{
  "arch": "repvgg",
  "model": "sound classifier",
  "dataset": "short read English sentences (LibriTTS-R)",
  "train_examples": 26041,
  "gain_aug_db": 10,
  "noise_aug": 0.01,
  "time_shift_ms": 50,
  "n_mels": 64,
  "hop_length": 320,
  "input": "log_mel",
  "spec_augment": false,
  "win_length": 400,
  "targets": ["voice"],
  "num_classes": 2,
  "norm": "batchnorm",
  "hidden_act": "relu",
  "depths": [3, 3, 3],
  "kernel_size": 3,
  "stem": "single",
  "widths": [96, 144, 208],
  "loss": "cross_entropy",
  "init": "torch_default",
  "optimizer": "soap",
  "beta2": 0.95,
  "learning_rate": 0.0035,
  "beta1": 0.9,
  "shampoo_beta": 0.95,
  "eps": 1e-08,
  "precondition_frequency": 20,
  "max_precond_dim": 1536,
  "merge_dims": false,
  "one_sided": false,
  "adamw_lr_other_params": 0.0015,
  "max_grad_norm": 5.0,
  "max_steps": 7600,
  "batch_size": 512,
  "epochs": 149.4,
  "lr_schedule": "wsd_sqrt",
  "decay_fraction": 0.2,
  "final_lr_fraction": 0.05,
  "warmup_steps": 760,
  "weight_decay": 0.2,
  "adamw_weight_decay_other_params": 0
}
Rows from block 6 of a small sound classifier, named by matrix and row number. Rows with one number belong to one channel. Each number is 200 + 20 x the weight over its row's rms, rounded and kept within 0 to 999. All counts start at 0. After the name is the row's rms in percent of the matrix's.
After each channel's rows are labels from the 100 clips, of 14848, where the channel reaches its highest value: "responds to" is what is common among them. Only what is clearly more common there than usual is listed. The data: short read English sentences (LibriTTS-R). In brackets: how many of the 100, against the usual share in percent.
# c3: 3x3 conv, stride 2 (model.blocks.6.c3.weight, 208x144x3x3, each kernel summed), inputs 72-143
# c1: pointwise conv, stride 2 (model.blocks.6.c1.weight, 208x144x1x1), inputs 72-143

c3.170,094,209,192,181,201,181,194,212,191,199,205,174,174,176,208,211,198,207,228,183,187,232,170,230,184,160,175,211,203,216,190,177,169,187,201,188,207,235,252,203,229,206,200,205,195,201,193,210,191,212,184,185,243,205,170,194,211,232,210,200,220,160,152,196,213,195,183,228,224,193,186,199,199
c1.170,104,188,186,170,194,214,177,240,205,238,249,201,218,194,202,214,183,193,234,204,181,210,206,193,172,179,225,166,210,237,186,189,191,182,191,196,199,182,212,174,207,213,176,236,190,204,170,202,219,184,194,182,242,195,185,192,187,206,209,240,189,208,207,203,233,216,205,208,185,170,165,222,183
responds to: voice: male (98 vs 46.1)

c3.189,088,191,211,209,182,191,168,179,218,219,184,213,186,218,208,206,163,192,209,230,189,188,229,175,216,225,221,205,216,198,227,223,196,195,180,214,192,210,199,200,166,220,202,215,179,178,177,202,218,220,188,206,213,204,180,234,152,243,233,175,177,170,189,201,178,189,212,185,215,253,186,237,224
c1.189,081,223,211,184,203,194,174,172,243,218,218,209,192,221,175,202,180,188,205,216,197,207,203,203,184,200,217,224,197,187,244,176,205,192,194,226,186,186,211,176,168,226,199,212,211,182,186,239,254,218,184,198,226,208,180,227,224,199,236,167,167,152,185,212,214,179,182,211,193,232,193,213,211
responds to: voice: male (99 vs 46.1)

c3.187,100,215,189,216,215,226,227,214,185,155,210,229,199,204,203,215,217,226,151,195,176,210,238,210,194,206,174,198,206,213,198,184,161,184,191,187,202,202,188,195,189,178,213,175,187,225,224,201,193,158,189,219,194,208,169,211,207,192,180,175,210,205,185,202,210,187,168,193,224,196,196,216,229
c1.187,110,163,206,209,184,224,214,181,185,204,170,193,232,197,210,182,248,187,162,219,187,206,194,211,175,201,167,203,236,195,196,202,193,193,190,217,200,185,224,185,166,178,198,172,185,202,200,223,199,191,216,215,162,216,172,195,253,203,181,178,202,212,177,196,178,171,171,197,224,185,175,207,196
responds to: voice: female (85 vs 53.9)

c3.181,085,197,167,179,212,193,185,173,200,204,180,206,171,224,220,234,195,184,187,162,189,200,222,212,197,204,200,216,199,175,207,176,188,154,188,218,206,243,231,198,198,207,205,196,235,192,242,198,237,226,190,227,215,163,209,200,183,198,168,208,186,211,181,178,217,206,203,204,169,183,186,231,212
c1.181,096,195,211,186,193,199,226,246,211,179,220,208,167,203,210,223,168,199,243,206,166,184,194,177,208,192,190,193,206,229,197,217,214,194,178,208,172,214,196,193,207,173,181,197,214,202,224,190,213,206,191,211,223,201,170,209,193,215,177,237,178,202,241,170,203,202,209,194,160,174,194,208,224
responds to: voice: male (100 vs 46.1)

c3.141,091,213,202,152,222,180,178,218,197,193,178,191,188,218,184,215,233,191,208,190,187,216,227,217,202,230,188,228,213,230,207,179,195,199,177,194,223,212,210,178,175,181,183,250,186,240,129,184,210,203,191,197,210,199,178,218,204,186,213,205,222,172,231,232,234,207,202,210,184,190,196,227,184
c1.141,099,189,198,164,220,161,163,194,177,197,186,195,226,192,206,208,220,220,229,241,179,196,242,187,214,166,190,197,193,239,234,206,203,177,177,157,216,247,155,215,254,209,199,207,209,196,207,223,195,220,175,217,206,189,194,219,220,188,205,200,211,175,243,206,209,220,208,195,175,154,229,207,190
responds to: voice: male (100 vs 46.1)

c3.146,111,189,227,168,232,149,222,215,167,178,182,164,231,230,188,187,208,213,221,207,167,179,193,181,182,217,185,230,196,202,202,210,175,190,183,193,231,183,195,218,167,219,211,235,177,213,189,221,255,196,238,185,221,194,197,207,210,176,212,184,191,174,162,172,207,192,189,233,190,214,200,196,230
c1.146,092,153,195,203,210,182,184,206,176,228,200,192,201,222,211,193,208,192,173,206,190,190,233,147,168,166,208,200,187,175,181,186,223,227,181,208,206,166,185,185,200,177,228,179,208,213,191,169,189,228,191,177,210,203,194,193,188,168,204,188,202,204,177,212,157,168,185,198,212,182,232,211,203
responds to: voice: male (86 vs 46.1)

c3.112,100,219,198,200,175,184,178,206,170,176,175,202,187,215,189,200,213,189,242,176,173,204,219,215,212,226,215,205,226,212,227,190,171,197,205,198,233,213,188,207,190,227,194,200,208,197,176,193,206,184,192,178,175,220,170,202,212,220,253,217,190,178,192,209,221,203,199,232,158,226,197,231,172
c1.112,093,257,195,163,214,186,183,223,176,197,197,196,176,207,221,194,182,169,195,194,215,215,193,222,199,217,210,188,213,192,208,161,231,175,211,212,234,207,222,201,153,247,221,199,197,196,180,221,179,184,228,183,241,198,189,212,240,206,188,202,203,173,187,200,189,195,217,207,171,218,226,184,201
responds to: voice: male (100 vs 46.1)

c3.18,111,185,204,192,198,219,195,257,193,203,164,189,215,207,179,183,219,211,202,208,180,166,217,212,208,195,175,189,169,214,191,190,211,179,185,223,210,196,242,208,206,187,209,190,216,212,198,196,183,225,210,197,178,197,189,214,235,195,203,227,195,221,211,145,179,212,219,203,149,193,228,216,193
c1.18,112,216,230,200,209,213,186,214,157,229,191,221,222,185,164,210,188,236,203,199,183,173,172,233,197,195,214,194,176,226,227,188,205,167,198,239,201,215,192,207,184,170,209,222,212,212,182,193,208,208,201,215,186,199,182,215,244,212,195,186,253,224,191,205,177,202,251,188,191,187,233,185,183
responds to: text has "you" (33 vs 14.9)

c3.206,103,201,165,185,188,175,213,189,204,172,230,205,199,192,179,167,204,191,209,172,228,211,172,196,221,181,178,179,253,220,206,197,180,191,186,189,218,188,201,232,199,185,198,209,232,192,220,227,200,182,183,208,195,216,244,158,208,204,184,186,192,182,180,183,195,181,223,210,196,184,200,180,192
c1.206,105,182,172,212,168,184,198,189,194,157,180,242,224,203,189,204,199,196,203,195,190,236,207,166,247,164,185,187,245,167,199,188,164,192,199,175,227,197,208,205,202,184,211,229,200,198,240,197,193,210,198,210,194,182,215,171,183,172,189,194,190,206,202,192,210,160,221,223,218,198,192,171,193
responds to: voice: female (99 vs 53.9)

c3.203,099,241,208,194,190,219,198,192,183,180,187,210,203,216,229,189,197,213,171,204,176,197,195,203,216,207,171,189,202,192,201,172,193,183,184,183,256,186,196,180,188,199,155,175,206,219,178,207,197,184,213,184,220,158,190,189,190,184,219,234,183,172,210,202,190,241,199,184,183,218,194,242,198
c1.203,104,194,249,174,202,170,201,211,215,198,198,184,198,227,222,186,242,181,192,188,175,208,217,157,221,219,182,181,217,186,182,207,204,217,243,205,221,172,219,179,159,222,219,203,234,221,181,195,200,182,200,168,212,199,210,174,169,178,202,212,202,185,206,226,172,233,194,204,195,201,191,177,186
responds to: voice: male (96 vs 46.1)

c3.121,096,183,191,207,195,193,179,189,248,210,177,171,182,198,185,179,208,192,212,197,210,202,191,207,198,223,201,196,209,205,191,215,203,152,187,212,210,195,202,201,172,225,165,199,166,218,191,237,206,203,170,222,184,220,242,207,150,181,205,155,187,231,171,201,212,201,208,188,213,207,191,170,174
c1.121,108,187,167,172,212,201,173,215,202,222,181,249,171,219,186,207,248,198,184,215,192,210,193,223,212,233,213,172,236,179,206,233,183,188,191,215,166,169,199,194,195,211,179,214,225,230,196,185,213,187,173,205,177,189,187,198,194,174,187,151,201,188,194,186,215,210,198,193,206,211,213,194,198
responds to: voice: female (97 vs 53.9)

c3.14,097,182,210,234,193,245,182,172,201,168,209,185,191,218,193,194,191,167,204,185,169,192,240,166,201,189,180,162,216,218,211,186,190,182,193,193,216,237,200,192,195,187,181,234,184,209,189,182,196,189,177,228,199,180,199,219,206,181,237,213,198,217,259,202,218,180,207,166,199,186,204,175,231
c1.14,084,206,217,213,153,186,199,177,226,172,223,204,186,194,201,173,193,195,206,187,191,175,209,203,225,192,237,205,235,207,239,181,198,178,203,180,191,196,228,183,211,226,155,265,225,216,184,205,231,211,189,205,189,190,202,199,184,186,205,223,198,206,218,196,217,184,165,177,207,214,210,201,180
responds to: voice: male (100 vs 46.1)

c3.94,092,204,224,195,185,158,229,172,218,188,216,177,211,209,209,190,191,217,167,177,164,239,195,202,179,202,173,194,167,236,210,235,190,203,199,162,197,194,201,188,203,203,160,218,176,187,196,238,210,221,219,250,184,185,177,207,157,216,200,216,185,193,217,203,198,201,195,192,180,231,217,182,213
c1.94,104,187,183,210,167,176,250,218,248,184,193,165,192,175,198,207,224,205,171,203,170,230,214,194,192,212,210,209,200,191,212,179,190,165,186,151,194,213,214,165,211,221,191,182,194,193,178,185,200,157,220,186,202,184,183,187,206,190,190,199,217,165,184,166,204,185,235,186,224,197,199,186,202
responds to: voice: female (94 vs 53.9)

c3.2,088,207,211,201,177,194,191,191,165,208,183,209,219,225,200,201,199,204,223,181,177,213,197,209,178,193,189,194,194,170,204,184,175,196,204,221,196,201,194,213,183,230,207,215,182,219,195,200,204,214,192,223,247,218,151,189,201,243,207,208,177,211,194,221,196,197,196,200,204,214,185,233,247
c1.2,092,260,238,204,172,226,183,220,179,234,191,188,219,224,184,204,201,207,210,191,170,227,208,190,183,204,206,182,176,170,197,191,165,200,186,182,179,201,202,217,187,191,213,209,205,192,178,194,249,199,213,215,246,214,184,191,193,228,208,223,190,228,186,190,209,183,193,178,187,201,219,231,169
responds to: voice: male (97 vs 46.1)

c3.120,098,189,170,211,237,207,202,179,208,196,191,197,215,200,207,229,208,202,199,228,196,217,166,194,192,158,191,199,240,212,180,203,213,212,209,172,224,221,207,167,194,199,155,182,229,193,211,194,191,243,206,189,204,167,225,210,192,215,229,195,174,227,198,217,200,186,208,181,189,201,188,209,203
c1.120,096,182,221,226,207,178,199,218,194,178,212,215,211,192,211,215,193,183,171,213,196,230,182,220,194,222,196,209,242,172,191,199,195,218,169,193,221,178,207,193,187,207,166,213,198,193,208,203,192,260,192,228,211,180,181,204,193,201,209,157,195,213,202,218,178,180,218,194,228,195,197,197,211
responds to: voice: female (82 vs 53.9)

c3.1,093,221,199,205,198,219,208,225,186,196,200,236,162,206,241,217,224,197,185,189,230,168,187,194,205,209,194,184,210,210,210,212,200,205,179,200,179,207,250,208,210,170,182,218,186,195,222,175,163,148,185,194,222,206,208,193,212,175,191,200,187,188,244,230,177,198,172,161,213,212,211,201,186
c1.1,088,184,202,187,187,179,183,228,192,223,199,211,184,210,205,242,191,188,206,204,221,211,201,209,193,175,210,154,181,184,214,212,165,198,189,222,165,204,221,215,201,200,193,206,197,210,197,224,247,193,172,176,210,222,201,183,188,207,193,200,197,207,228,191,185,185,170,205,225,224,177,175,212
responds to: voice: male (77 vs 46.1)

c3.55,101,185,183,183,198,195,196,182,218,200,172,209,194,205,189,194,145,228,194,161,194,172,215,217,171,184,213,228,178,210,222,176,218,193,204,214,190,194,157,166,223,176,185,253,194,227,201,184,195,190,190,182,162,203,194,168,237,213,221,159,195,223,234,215,206,207,178,214,218,187,204,203,147
c1.55,099,207,216,212,208,203,203,187,179,210,177,171,206,196,206,210,182,189,202,148,180,167,215,177,163,167,175,239,180,213,186,210,182,226,214,197,233,193,179,182,187,192,191,237,202,275,193,166,209,187,182,189,214,208,203,198,220,227,182,200,178,228,207,199,181,199,190,204,233,197,221,200,214
responds to: voice: male (92 vs 46.1); the word "i" (40 vs 18.3)

c3.9,096,227,186,222,211,227,198,209,171,218,221,189,194,187,170,203,163,205,237,190,200,187,216,152,196,187,168,180,220,202,227,183,228,198,223,173,205,177,184,196,180,192,214,208,170,192,204,201,185,208,178,233,208,230,186,223,191,202,203,196,189,211,190,230,227,227,240,186,229,205,189,201,213
c1.9,104,200,199,196,208,196,186,204,190,219,199,171,207,195,228,192,168,224,217,200,169,174,193,167,179,202,189,187,208,215,234,214,236,195,223,208,208,208,214,210,170,190,192,198,195,202,193,164,193,219,204,225,189,221,145,176,217,219,231,225,178,222,191,190,201,193,200,195,192,180,223,136,217
responds to: voice: female (94 vs 53.9)

c3.99,106,221,211,171,210,180,183,210,186,209,199,199,201,228,215,179,203,184,218,191,170,174,180,212,230,210,188,171,223,158,199,162,236,195,201,184,216,178,217,210,210,197,201,169,200,245,215,212,170,238,176,210,156,184,230,168,240,208,191,173,168,169,175,196,176,175,213,173,202,214,182,197,167
c1.99,109,201,208,226,178,169,196,179,179,201,185,195,223,180,205,221,174,181,191,180,175,178,213,224,222,215,178,206,246,148,194,176,236,175,198,190,200,177,237,198,166,188,180,175,204,187,210,175,165,218,215,189,187,192,227,151,187,194,172,173,202,182,210,212,191,160,205,159,198,183,193,187,204
responds to: voice: female (99 vs 53.9)

c3.56,091,245,174,217,162,189,201,196,182,202,193,204,197,175,225,185,250,225,202,204,196,200,277,191,206,170,206,179,173,181,232,191,183,212,197,211,212,176,198,176,189,164,228,184,183,209,205,214,205,210,220,190,199,216,183,159,211,196,182,199,215,200,187,170,175,210,234,178,196,215,201,186,212
c1.56,080,249,195,192,194,159,202,164,227,182,181,211,195,190,235,198,210,206,163,175,210,205,231,182,182,198,241,182,212,185,253,206,191,202,234,220,198,207,204,166,183,167,175,211,181,194,210,185,229,214,237,210,189,179,202,184,207,212,184,177,211,175,195,189,189,197,187,222,196,243,218,179,197
responds to: voice: male (100 vs 46.1)

c3.130,095,175,217,224,182,228,232,202,203,211,157,231,211,208,218,198,196,221,219,201,204,199,199,179,184,183,210,202,193,196,230,190,218,210,220,207,181,204,233,195,203,199,234,222,182,204,190,205,184,180,236,213,199,193,192,166,178,204,189,207,188,199,180,145,208,216,195,207,199,212,202,198,228
c1.130,089,215,189,211,216,203,213,212,195,185,196,190,222,186,204,217,209,224,236,186,208,227,166,184,169,180,186,169,185,183,227,153,253,218,175,186,201,211,195,189,186,220,234,206,236,200,199,220,211,198,229,230,186,200,191,185,192,212,174,183,182,195,190,187,196,196,176,177,200,189,236,202,212
responds to: voice: male (99 vs 46.1)

c3.104,098,174,218,171,213,216,189,170,204,210,191,197,222,192,174,198,213,210,175,205,189,210,185,188,203,184,212,212,213,218,217,205,237,205,221,173,226,178,208,216,222,193,191,199,187,165,203,203,161,169,185,193,186,167,203,205,164,230,234,198,181,208,187,195,192,190,180,183,163,215,218,227,164
c1.104,104,191,171,179,221,191,161,183,167,227,175,215,204,191,204,214,187,212,176,228,190,244,196,181,201,205,180,181,207,194,244,209,180,173,218,173,200,208,174,179,243,195,178,187,221,197,210,197,214,192,192,195,198,180,157,168,218,230,202,185,200,168,175,213,185,204,194,176,202,188,209,222,152
responds to: voice: male (75 vs 46.1)