From a checkpoint of a small sound classifier: soap at rate 0.0035.
Rows from block 3, named by matrix and row number. Each number is 128 + 32 x the weight over its row's rms, rounded and kept within 0 to 255. All counts start at 0. After the name is the row's rms in percent of the matrix's.
# c3: 3x3 conv, stride 2 (model.blocks.3.c3.weight, 144x96x3x3), inputs 20-29, a 3x3 kernel for each
c3.11 100 [168 123 113  74 142 121 114 130 124 102  96 110  88 126 227 164 208 186  87  92 153 135 105  83 145 166 136 143 147 116 126 123  98 147 142 157 117 117 124 142  86 110  82 168 131 163  59 132 135  99  27 163 162 126 133 146 174 133 158  94 127 138  91  93 159 181  80 115 126 159 151 136 110  21 212 141 171 105 119  97  95 143 111 106 183 165 198  87 210 115]
c3.12 104 [150 136 149 130 173 100 137 127 149 121 138 111 105  85  45 109 147 166 185  69  69 108 126  96 139 113  94 104  73 104 147 130 126 114 111 192 130 104  85 152 141  82 151  71 115 106 149 108 101 156 107 122 100  39 131 106 179 190 107 111 126 104  91 191  89 160 121 138 138 129  97  54  98  94 164 147 148 166 124 168  74 122  51 133 176 101 113 171 182 211]
c3.13 104 [122  94 151 190 177  96 106  98 117 123 125 190 112 121 128 112 145 161 135 118 126  51 165  94 122 127 151  91 155 132 129 126 133 145 124 135 133  91 147 113 116  69 145  98 112 136 125  84 144 123  85 152 112 128 108 168  99 180 123  74 162 110 113 132 119 118 106 175 153 165 146 176 214 181  96 111  65 104 171 112 105 137 104 122 136 138 128 153  96 169]
c3.14 099 [152 108 151  65 132 104 163 177 111 104 154 170 145 169 121 146  43 136  83  97 113  71 146 125 133  64  85  95 161 105 147 147 155 108  71 114  96 180 112 114 132 179 121 132  69 128  96 137  76 110 122 147 139 151  73 137 150 131  58 168 104 110 174 160 103 151 165  94  98 109  96 125 109  88 128 144 108 102 129 185 150 135 148 158 119 115 168 118 117 161]
c3.15 102 [128 119  89  76 138 117 134 136 140 120  97 143 110 118 141 183 120 159 110  83  60 150 124 117  77  88 111 156  82 175 115 137  97  68 103 132 133 119 115 137 147 102 100 177 148 142 131 182 144  67  96  87  72 134 119  42 141 168 150 157 117 128 130 186 158 126 160  83 152 141 164 142 153 195 114 126 105 141  91 133 182 126 156 121 132 127 163 124 117 162]
c3.16 106 [136  57 130 166 109 139 126  93 134 126 170 114 110 134 120 117 146 115 119 121 138 114 150 108 131 145  82  76 179 198 161  74 125  95 182 137 124  77 202 109 119 114  74 139 130 173 148 159 137 140 122  86 144 205 139 116 144 197 200 114 204 123  88 112 123 134 113  98 158 160 101 109 186 120 118 102 160 152 127 127 152 137 101 150 110 108  98 135  91 143]
c3.17 095 [152  99 105 203 130  76 102  90 117  92 120 141 141 124 131 105  74 162 129 135  93 128 136 106 126 146  99 159 135 170 115 132  83 162 124 101 127  83  88 128 147 157 112 148 145 159 150 100 109 115 148 115 125 114  87 136 134 140 114 110 134 129  42 138 129 150 162 141 136 185 177  87 198 141 105 107 144  82 155 150 117 138 134 199 186 128 153 122 118 114]
c3.18 099 [144 113 115 131 136 108 125  74 126 140 154 164 110  64 131 175 156 145 178 109 163  87 119 136 149 172 116 153 148  95 126 159 154 177  69 201  72  96 102 113 103 180 127 124 125  83  86 169 124 138 114 167 143 161 178 128 129 104 160 199 104 117 170 129 168 114 132 133  79 113 107 162 125 111 126 125 136 121 112  53 166 106 154 182 107 180  95 130 105 131]
c3.19 098 [176 133 137 106 162  70 119 136 100 149 138 106 171 154 113  92  71 142 138  97  83 105 161 146 187  89 139 113 145 116 193 103 162 126 118 147 125 116 127 142  99 171 117  95  71 132  99 119 104 127  97  70 141  73 193  24 195  75 116  88 101  91 109 117  94 116 108 148  93 167 123  96 134 117 149 173 103 142 199 124 148 163 109 142 150 183 165  91 109 102]
c3.20 101 [123  70  70 120 134 130 137 172 122 143 132 135 141  97 194  82 119 160 114 152 155 218 144 100 147 143  80  64 169 132 103 108  70 151 139  97 142 138 148 119 135 130 129 121 154 134 112 134 162  60  90 120 192 136  59 134 171 106 154 127 120 142 133 133 103 140 121 154 158 107 138 149 133 147  94 111 135 116 158 137  99 176 178 130 143 143 113 176 157  86]
c3.21 094 [146 104 110 127 143 175  88 124 143 135 128 114 170 161 152 125 194 141 104  77 206 143 148 116 112  36 130 147  80 160 107 151 137 111 133 132 168 126 111  88 125 100 117 128 107 142 110 130 134 133 110  96 143 155  70 106 154 164 100 103 104 167  46 155 105 108 122 103 139 153 130  81 107 150 131 137  95 113 175 220  39 105 127 119 135 155  98 120  97 149]
c3.22 096 [122 111 132 161  93  85 146 160 112 100 114 132 131 141 149 150 174  77  77 114 147  97 106 101 112 157  50 100 128 120 151 129 241 131 190 170 123 154  98  91 145 158 134 178 104 114 116 161 137 116 106 124 136 119 133 118 123 132 161 156 151  78 178 146 127  84 119 115  50 188 133  66 120 162 171 171  69 146 130 163  91 175 172 105 114 101 128 124  93 140]
c3.23 103 [ 81 135 108  98 121 134 160 119 111 137 178 139 164 104 125 147  75 114 142 141  94 138 136  79  91 129 170 103 103  91 152 139 156 167 141 154 148 180 116 135 128 135 123 159 140 169 163 109 123 117  75 137 103 165 122 156 155 119 128 141 112 189 139 126  77 138 118 118  70 133 176  98 144  98  76 152  90 165 139 155 108 104 124  84 144 112 140 110 142 190]
c3.24 096 [160 123  81 206 156  94 110 131 131 174  61 123  94 125 104  93  98 110  99  95 136 122 148  95 171  81 113 135 141 113 227 126 141 182  61 129 131 166 159 117 117 203 166 101 107  91 113  91  69 148 152 140 157  92 182 195  94 155 114  73  74 164 107 106  96 121 124 105 150 109 136 110 144 190  65 156 104 128 112 140 131 170 127 108 118 140 111 101 128 133]
c3.25 100 [120 110 122 136 137 121 148 137 132 110 109  64 128 128 153 161 181 135 163 147 150 154 139 108 169  68 132 159 165  79 152  91 175 117 139 140 133 143 144 120 116  88  85 109 167 169 139 168  84 134 114 135 126 158 136 162  72 114 116 139 109 104 122 125 179  91 157 113 117 100 190 126 173 197  95 173 149 129  93 122 128  87 128 161 202 166 131  76  98  88]
c3.26 100 [132  65  85 172  64 204  98 147 104  91 139 125 108  96  95 109 146  94 103 111  95 157 124 110 159 206  70  98 175  83  86  89 161 119 215 144 139  95 144 160 134 151 134 140  96  56 145 145 107 174  82 108 183 161 144 136  89 118 124 124 123 123 135  75  99 142  95 160 143 163 115 122  74 164 108 142 133 108 187 165 168 141 151 126 101 128 157 118 117 129]
c3.27 099 [133  83  72 109 147 103 183 103  82 110 100  67 114 141 135 137 117 128 170 109  99  72  95  86 151 101 140 114 122 118  95 146 156 113 134 101  35 120 174 115 165 128 104 100  56 148 171 104 113  92  77 143 176 109 148 110 140 153 169 114 147  85 134 141 121 128 108 166 119 186 148 137 136  80 117 113 165  96  71 101 145 202 127 150 140 105 126  86  96 112]
c3.28 105 [180 144 113 139  71  99 191 144  93 163 113 144 178 136 156 158  62 169 120 111 117 142 126 169 126 185 117 138 130  98 156 166 178 110 120 114 103 138 131 110 143 103 117 121 130 153 124 129 102 163  84 140 136 131  88 115 195 117  93 147 132 113 141 176  83  92 126 133 159 155 108  83 172 136  65  77 105 155  99  71 188 177 120  98 108 154 195 152 105 123]
c3.29 105 [124 171  54 142  88 151 156 126 136  73 122 135 161  71 168 143 113 157 141 113 123 122 135 136 126 164 113 152 177 189 101 166  97 141 144 118  92  60 124 195 164 171 123 118 162  88 125 170 128 131  83  77 110 149 106  83 127 157 132 193 169 145  69 141  54 176 113  97 112 156 138 121 185 121 144 131 151 117  71  96 174 153 136 140 136 119 154 116 136 135]
c3.30 099 [141 175 114  88 159 139  67  63 193 190 162 129 132 179 174  89 157 112 126  90 156 103 139 229 107 119 150 183 194 165 152 133  84 145 130 143 129  59  93 109 141 188 155  81  77   0 151  63 162 174  83 130  65 184 205  91 119  87 128 182 148 122 160 124 137 132  93 129  92  88 118 100 147 125 130 121 105  99  98 115 169 128 132 124 101 152 139 118  66  92]
c3.31 106 [110 149  92 139 177 141  93 173 157 114 137 144 136 154 204 127  67 121  99 127 208 123 146 123 182 151 108 138 121 142 148 138 141 127  54 167 138 141 149 114 106 157 154 136 177 122 110 160 125 106 123 195 153 100 105 135 129 100 111 144 105 133 121 145  84 124 104 120 142 104 184  78 145 161 174 101  89 100  43 161 130 181 159 117 127  98 110  69 142  68]
c3.32 099 [173  94 142 154 170 143 111  71 102 105 145  55 142 100 104 125 131  98 132  51 120 198 152 119 154  96 172 117 110 133 128 146  83 144 140 116  40 144  82 127 170 116 135  99 103 147 110 121 158 132 110 159 179 204 101 143 197 120 115  84  79 102 153 197 197 119 108  69 140 117 139  98 106 129 159 143 197 143 174 103  83 138 106 123 157 126 126 104  96 146]
c3.33 102 [ 96 158  79 139 150 125 146 130 138 133 134 139 191 134 169 102 163 109 155 153 135 180 139  91 106 125 119 128 104 134 100 119 112 161 114 150 124 149 182 126  98 170 139  99 128  62  74 181 117 167 190 142 105 100 134 125 147 106 114 154 171 109 203 100 105  77 171  70 104 101 104 115 135 117 147 215 181 152  80 197 141 149 130 108 140 146  92 132 132 123]
c3.34 100 [147 140 169 124  52 108 120 151  85 157 147  90 136 149 122 119 140 126 132 111 117  92 139  79 123 105 131  79 150  74 133  94 116  43 139 117 152 152 151 158 189 148 174  83  87 154 134 115 140  99 104 137  97 124 122 111 176 140 155 134 128 115 128  77 189 204  60 178 148 146 129  96 159  97 127  79  95 155 136 204  93 138  84 133  88 129  85 110  83 117]
c3.35 099 [100  53  46 135 137 169 104 139 128 134 136 132 125 137 146 104  89  90 161 152 171 137  96 130 125 114 121  90 145  87 127  99 186 103 122  74 168 120 100  92  97 132 189 187  83 157  76  86 179 197 118 149 119 144 131  68 133 170 146 142 136 108 144  92 106 115  51 123 114  54 128 162 144 174 119 112 145 102 137 161 193  92 115 137  63 128 187 185 109 109]
c3.36 098 [126  67 114 116 101 143 162 148  93 162 128  96 207 144  80 117 146 140 114 105  86 121  78 130 105 113  94 134 118  87 167 120 146 123 121  90 172 136 139 108 124 130 125  86 126 130 157 121 121  90 120 139 127 165 127  94 180 138 139 165  62 111  86 179 123  97 206 164 148 147 143 168 118  91 114 146 138  87 125 143 148 111 115  94 116 118 105  83 127 153]
c3.37 098 [116  82  91 160 152 160 132 132 168  98 160 154 124 158 156  77  98 137 154 137 180 166 111 130  75 120 185  50 152 171 142 112  80  91 165 190 147 150 159 185 175 174 134 157 156  98 142  93 141 165 115 175 150 159 108 116  40  98 109 177 186 102 150  89  97 123 105 140 152 131 144 141 131 153 176  77 119 131 182 128 129  88  74 127 117 137 117 128  68 152]
c3.38 100 [181 205 172 109 103 128 186 134 167 137 100  97 139 119 115 173 161 123 169  87 141 102 122 145 140  75 156 132 160  71 149 113 115 134 109 182 150 151 142 127 102 170 115 106 110 158 104 178 122 156  43 122 104 112 146 100 130 211 113 116 136 103 120  75  71 129 130 151 136 148 135 124 160 109 137 101 149  62 129  83  94 111 112 140 138 198 111  72 114  77]
c3.39 101 [123 149 204 106 113 218 144 163  81 111 131 181 113 125  99  97  54 105 122  70 108 167 165 133  64  40 192 113 125  67  90 132 181 168 102 145 120 102 121 130 130 165 121 143 163 122 147 134 111 142 121 132 137 140 149 160 166  78 150 122 127  87 112  90 112 115 151 122  86 122 127 178 199 176 140 142 118 162 123 167 155 167 142 136 101  84  82 105 135 135]
c3.40 102 [217 127 178 214 198 126 113 114 118 166 100 109  78 150  80 175 131 141 169 101 167 150  93 142  92 112  74  84 122 182 149 106  70 162 130 135 136  88  74 129 149 113 100  25  94 132 129 108 140  87  83  66 132  96 105 101 111 130 122  71 130 165  89 154 137 103  91 162 142 195 124 118 122 155 132 121 124 124 129 136 141  82 139 135 158 103 141 136  63 180]
c3.41 099 [191  98 128 142 142  85 154 120 124 144 107 119 179  93  91 100 103 178 136  63 176 101 154 141 115 100 170 117 102 131 127 146  88 112 127 145  90 117 142  99 155 141 129 127 119  85 187 122 133 177 122 136  99 178 146  81 135 106  96 137 156 121 129  93 178 119 206 128 151 126 163 125 116 118 101 130 154 109 131  83 134 116  82 124 173 190 150 118  69  98]
c3.42 100 [ 71  89  92 109  96 159 153  94 108 137 159 103 167  88  70 164 184 162 140 159  88 140  88 188 104 166 118  85 163  76 102 114 148 110 111  88 126 107 100  87 159  76 149 139 141 123 145 129 136 100 111 139 109  78 127 134 143 124 164 111 138 173 102  92 159 103  65 124  75 175 132 122 127 149 119  51 117 170 134 112 150 170  60  72 158 126 110 155 183 115]
c3.43 096 [147 177 124 166 168 147 149  81 144 145 109  94 129 121 178 103 131 190 112  79 123 112  64 111 122 144 170 102 114 137 173  81 131 124 142 136  64 151 137 144  90 167 136 117 134 129 173 128  95 130  94 122 118  98 125 174 135 133 139 132 123  74 167  89 110  46 136 127 141  81 171  56 108 156 129 129 108 141 102  80 114 160 111 143  79 148 114 124 172 106]
c3.44 105 [148 136 124 124 120 127 135 165 126 153 137 110  88 130  86 109 114 134  96 122 146  95 101 114 198 169 128 100 143 108 129 146  89 138 120 199 124 152 149 127  86 108 157 174 125 118 103 190 101 119 157 163 107 101  80 168 137 153 124 157 160 130  87  96 114 141 134  73  90 147 119 176  99 165 178 140 122  98 145  99 100  87 126 122 120  99 137 120 166 100]
c3.45 095 [ 97 112  95 114 172 173  89 115 121 102  72 122 145 124 120  98  88 116  97 147 118 108 153 105  52 158 134  68 156 140  91 237 180 148  82  75 105  54  87 144 142 106 176 217 155 133 140 141 157  94 171 203 169 126 114 143 187 110 120  99  97 146 131 168 160 121 169  72 125 130 107 119  66 132 107 117 108 106  99 124  69  98 116  81 145 105 110 101 103 122]
c3.46 093 [ 91  71 101 125 161 126 136 145  66 102 169 116 145  82 123 169 152 177 154  69 136  95 115 104 138 146 126 123  57 144 129 130 166 114  76 134 166 103  72 152 118  83 124 117 101 140 106  88 164 125 141 107 105 140 172 118 209 114 118 152 103  98 107  88 141 128 163 108 115 105 102 142 168 109  69 136 133 150 214 132 122  89 109 161 193 141 140  55  84  87]
c3.47 097 [ 85  85  71 156  77 180 170 129 152 142 191 133 143 127 193 166 129 174 105 130 167 132 104 113  57  79 100 138 159 118  93 145 174 118 135  73 100 138 121  80 145  91 115  91 113 102  93 104 116 119  74  92 147 125 150 157 168 143  99 171 134 133 147 107 138 111  99  92 130 159 116 113 143 140  87 149  86 126 124 178 131 152  83 124 107 127 120 162 167 142]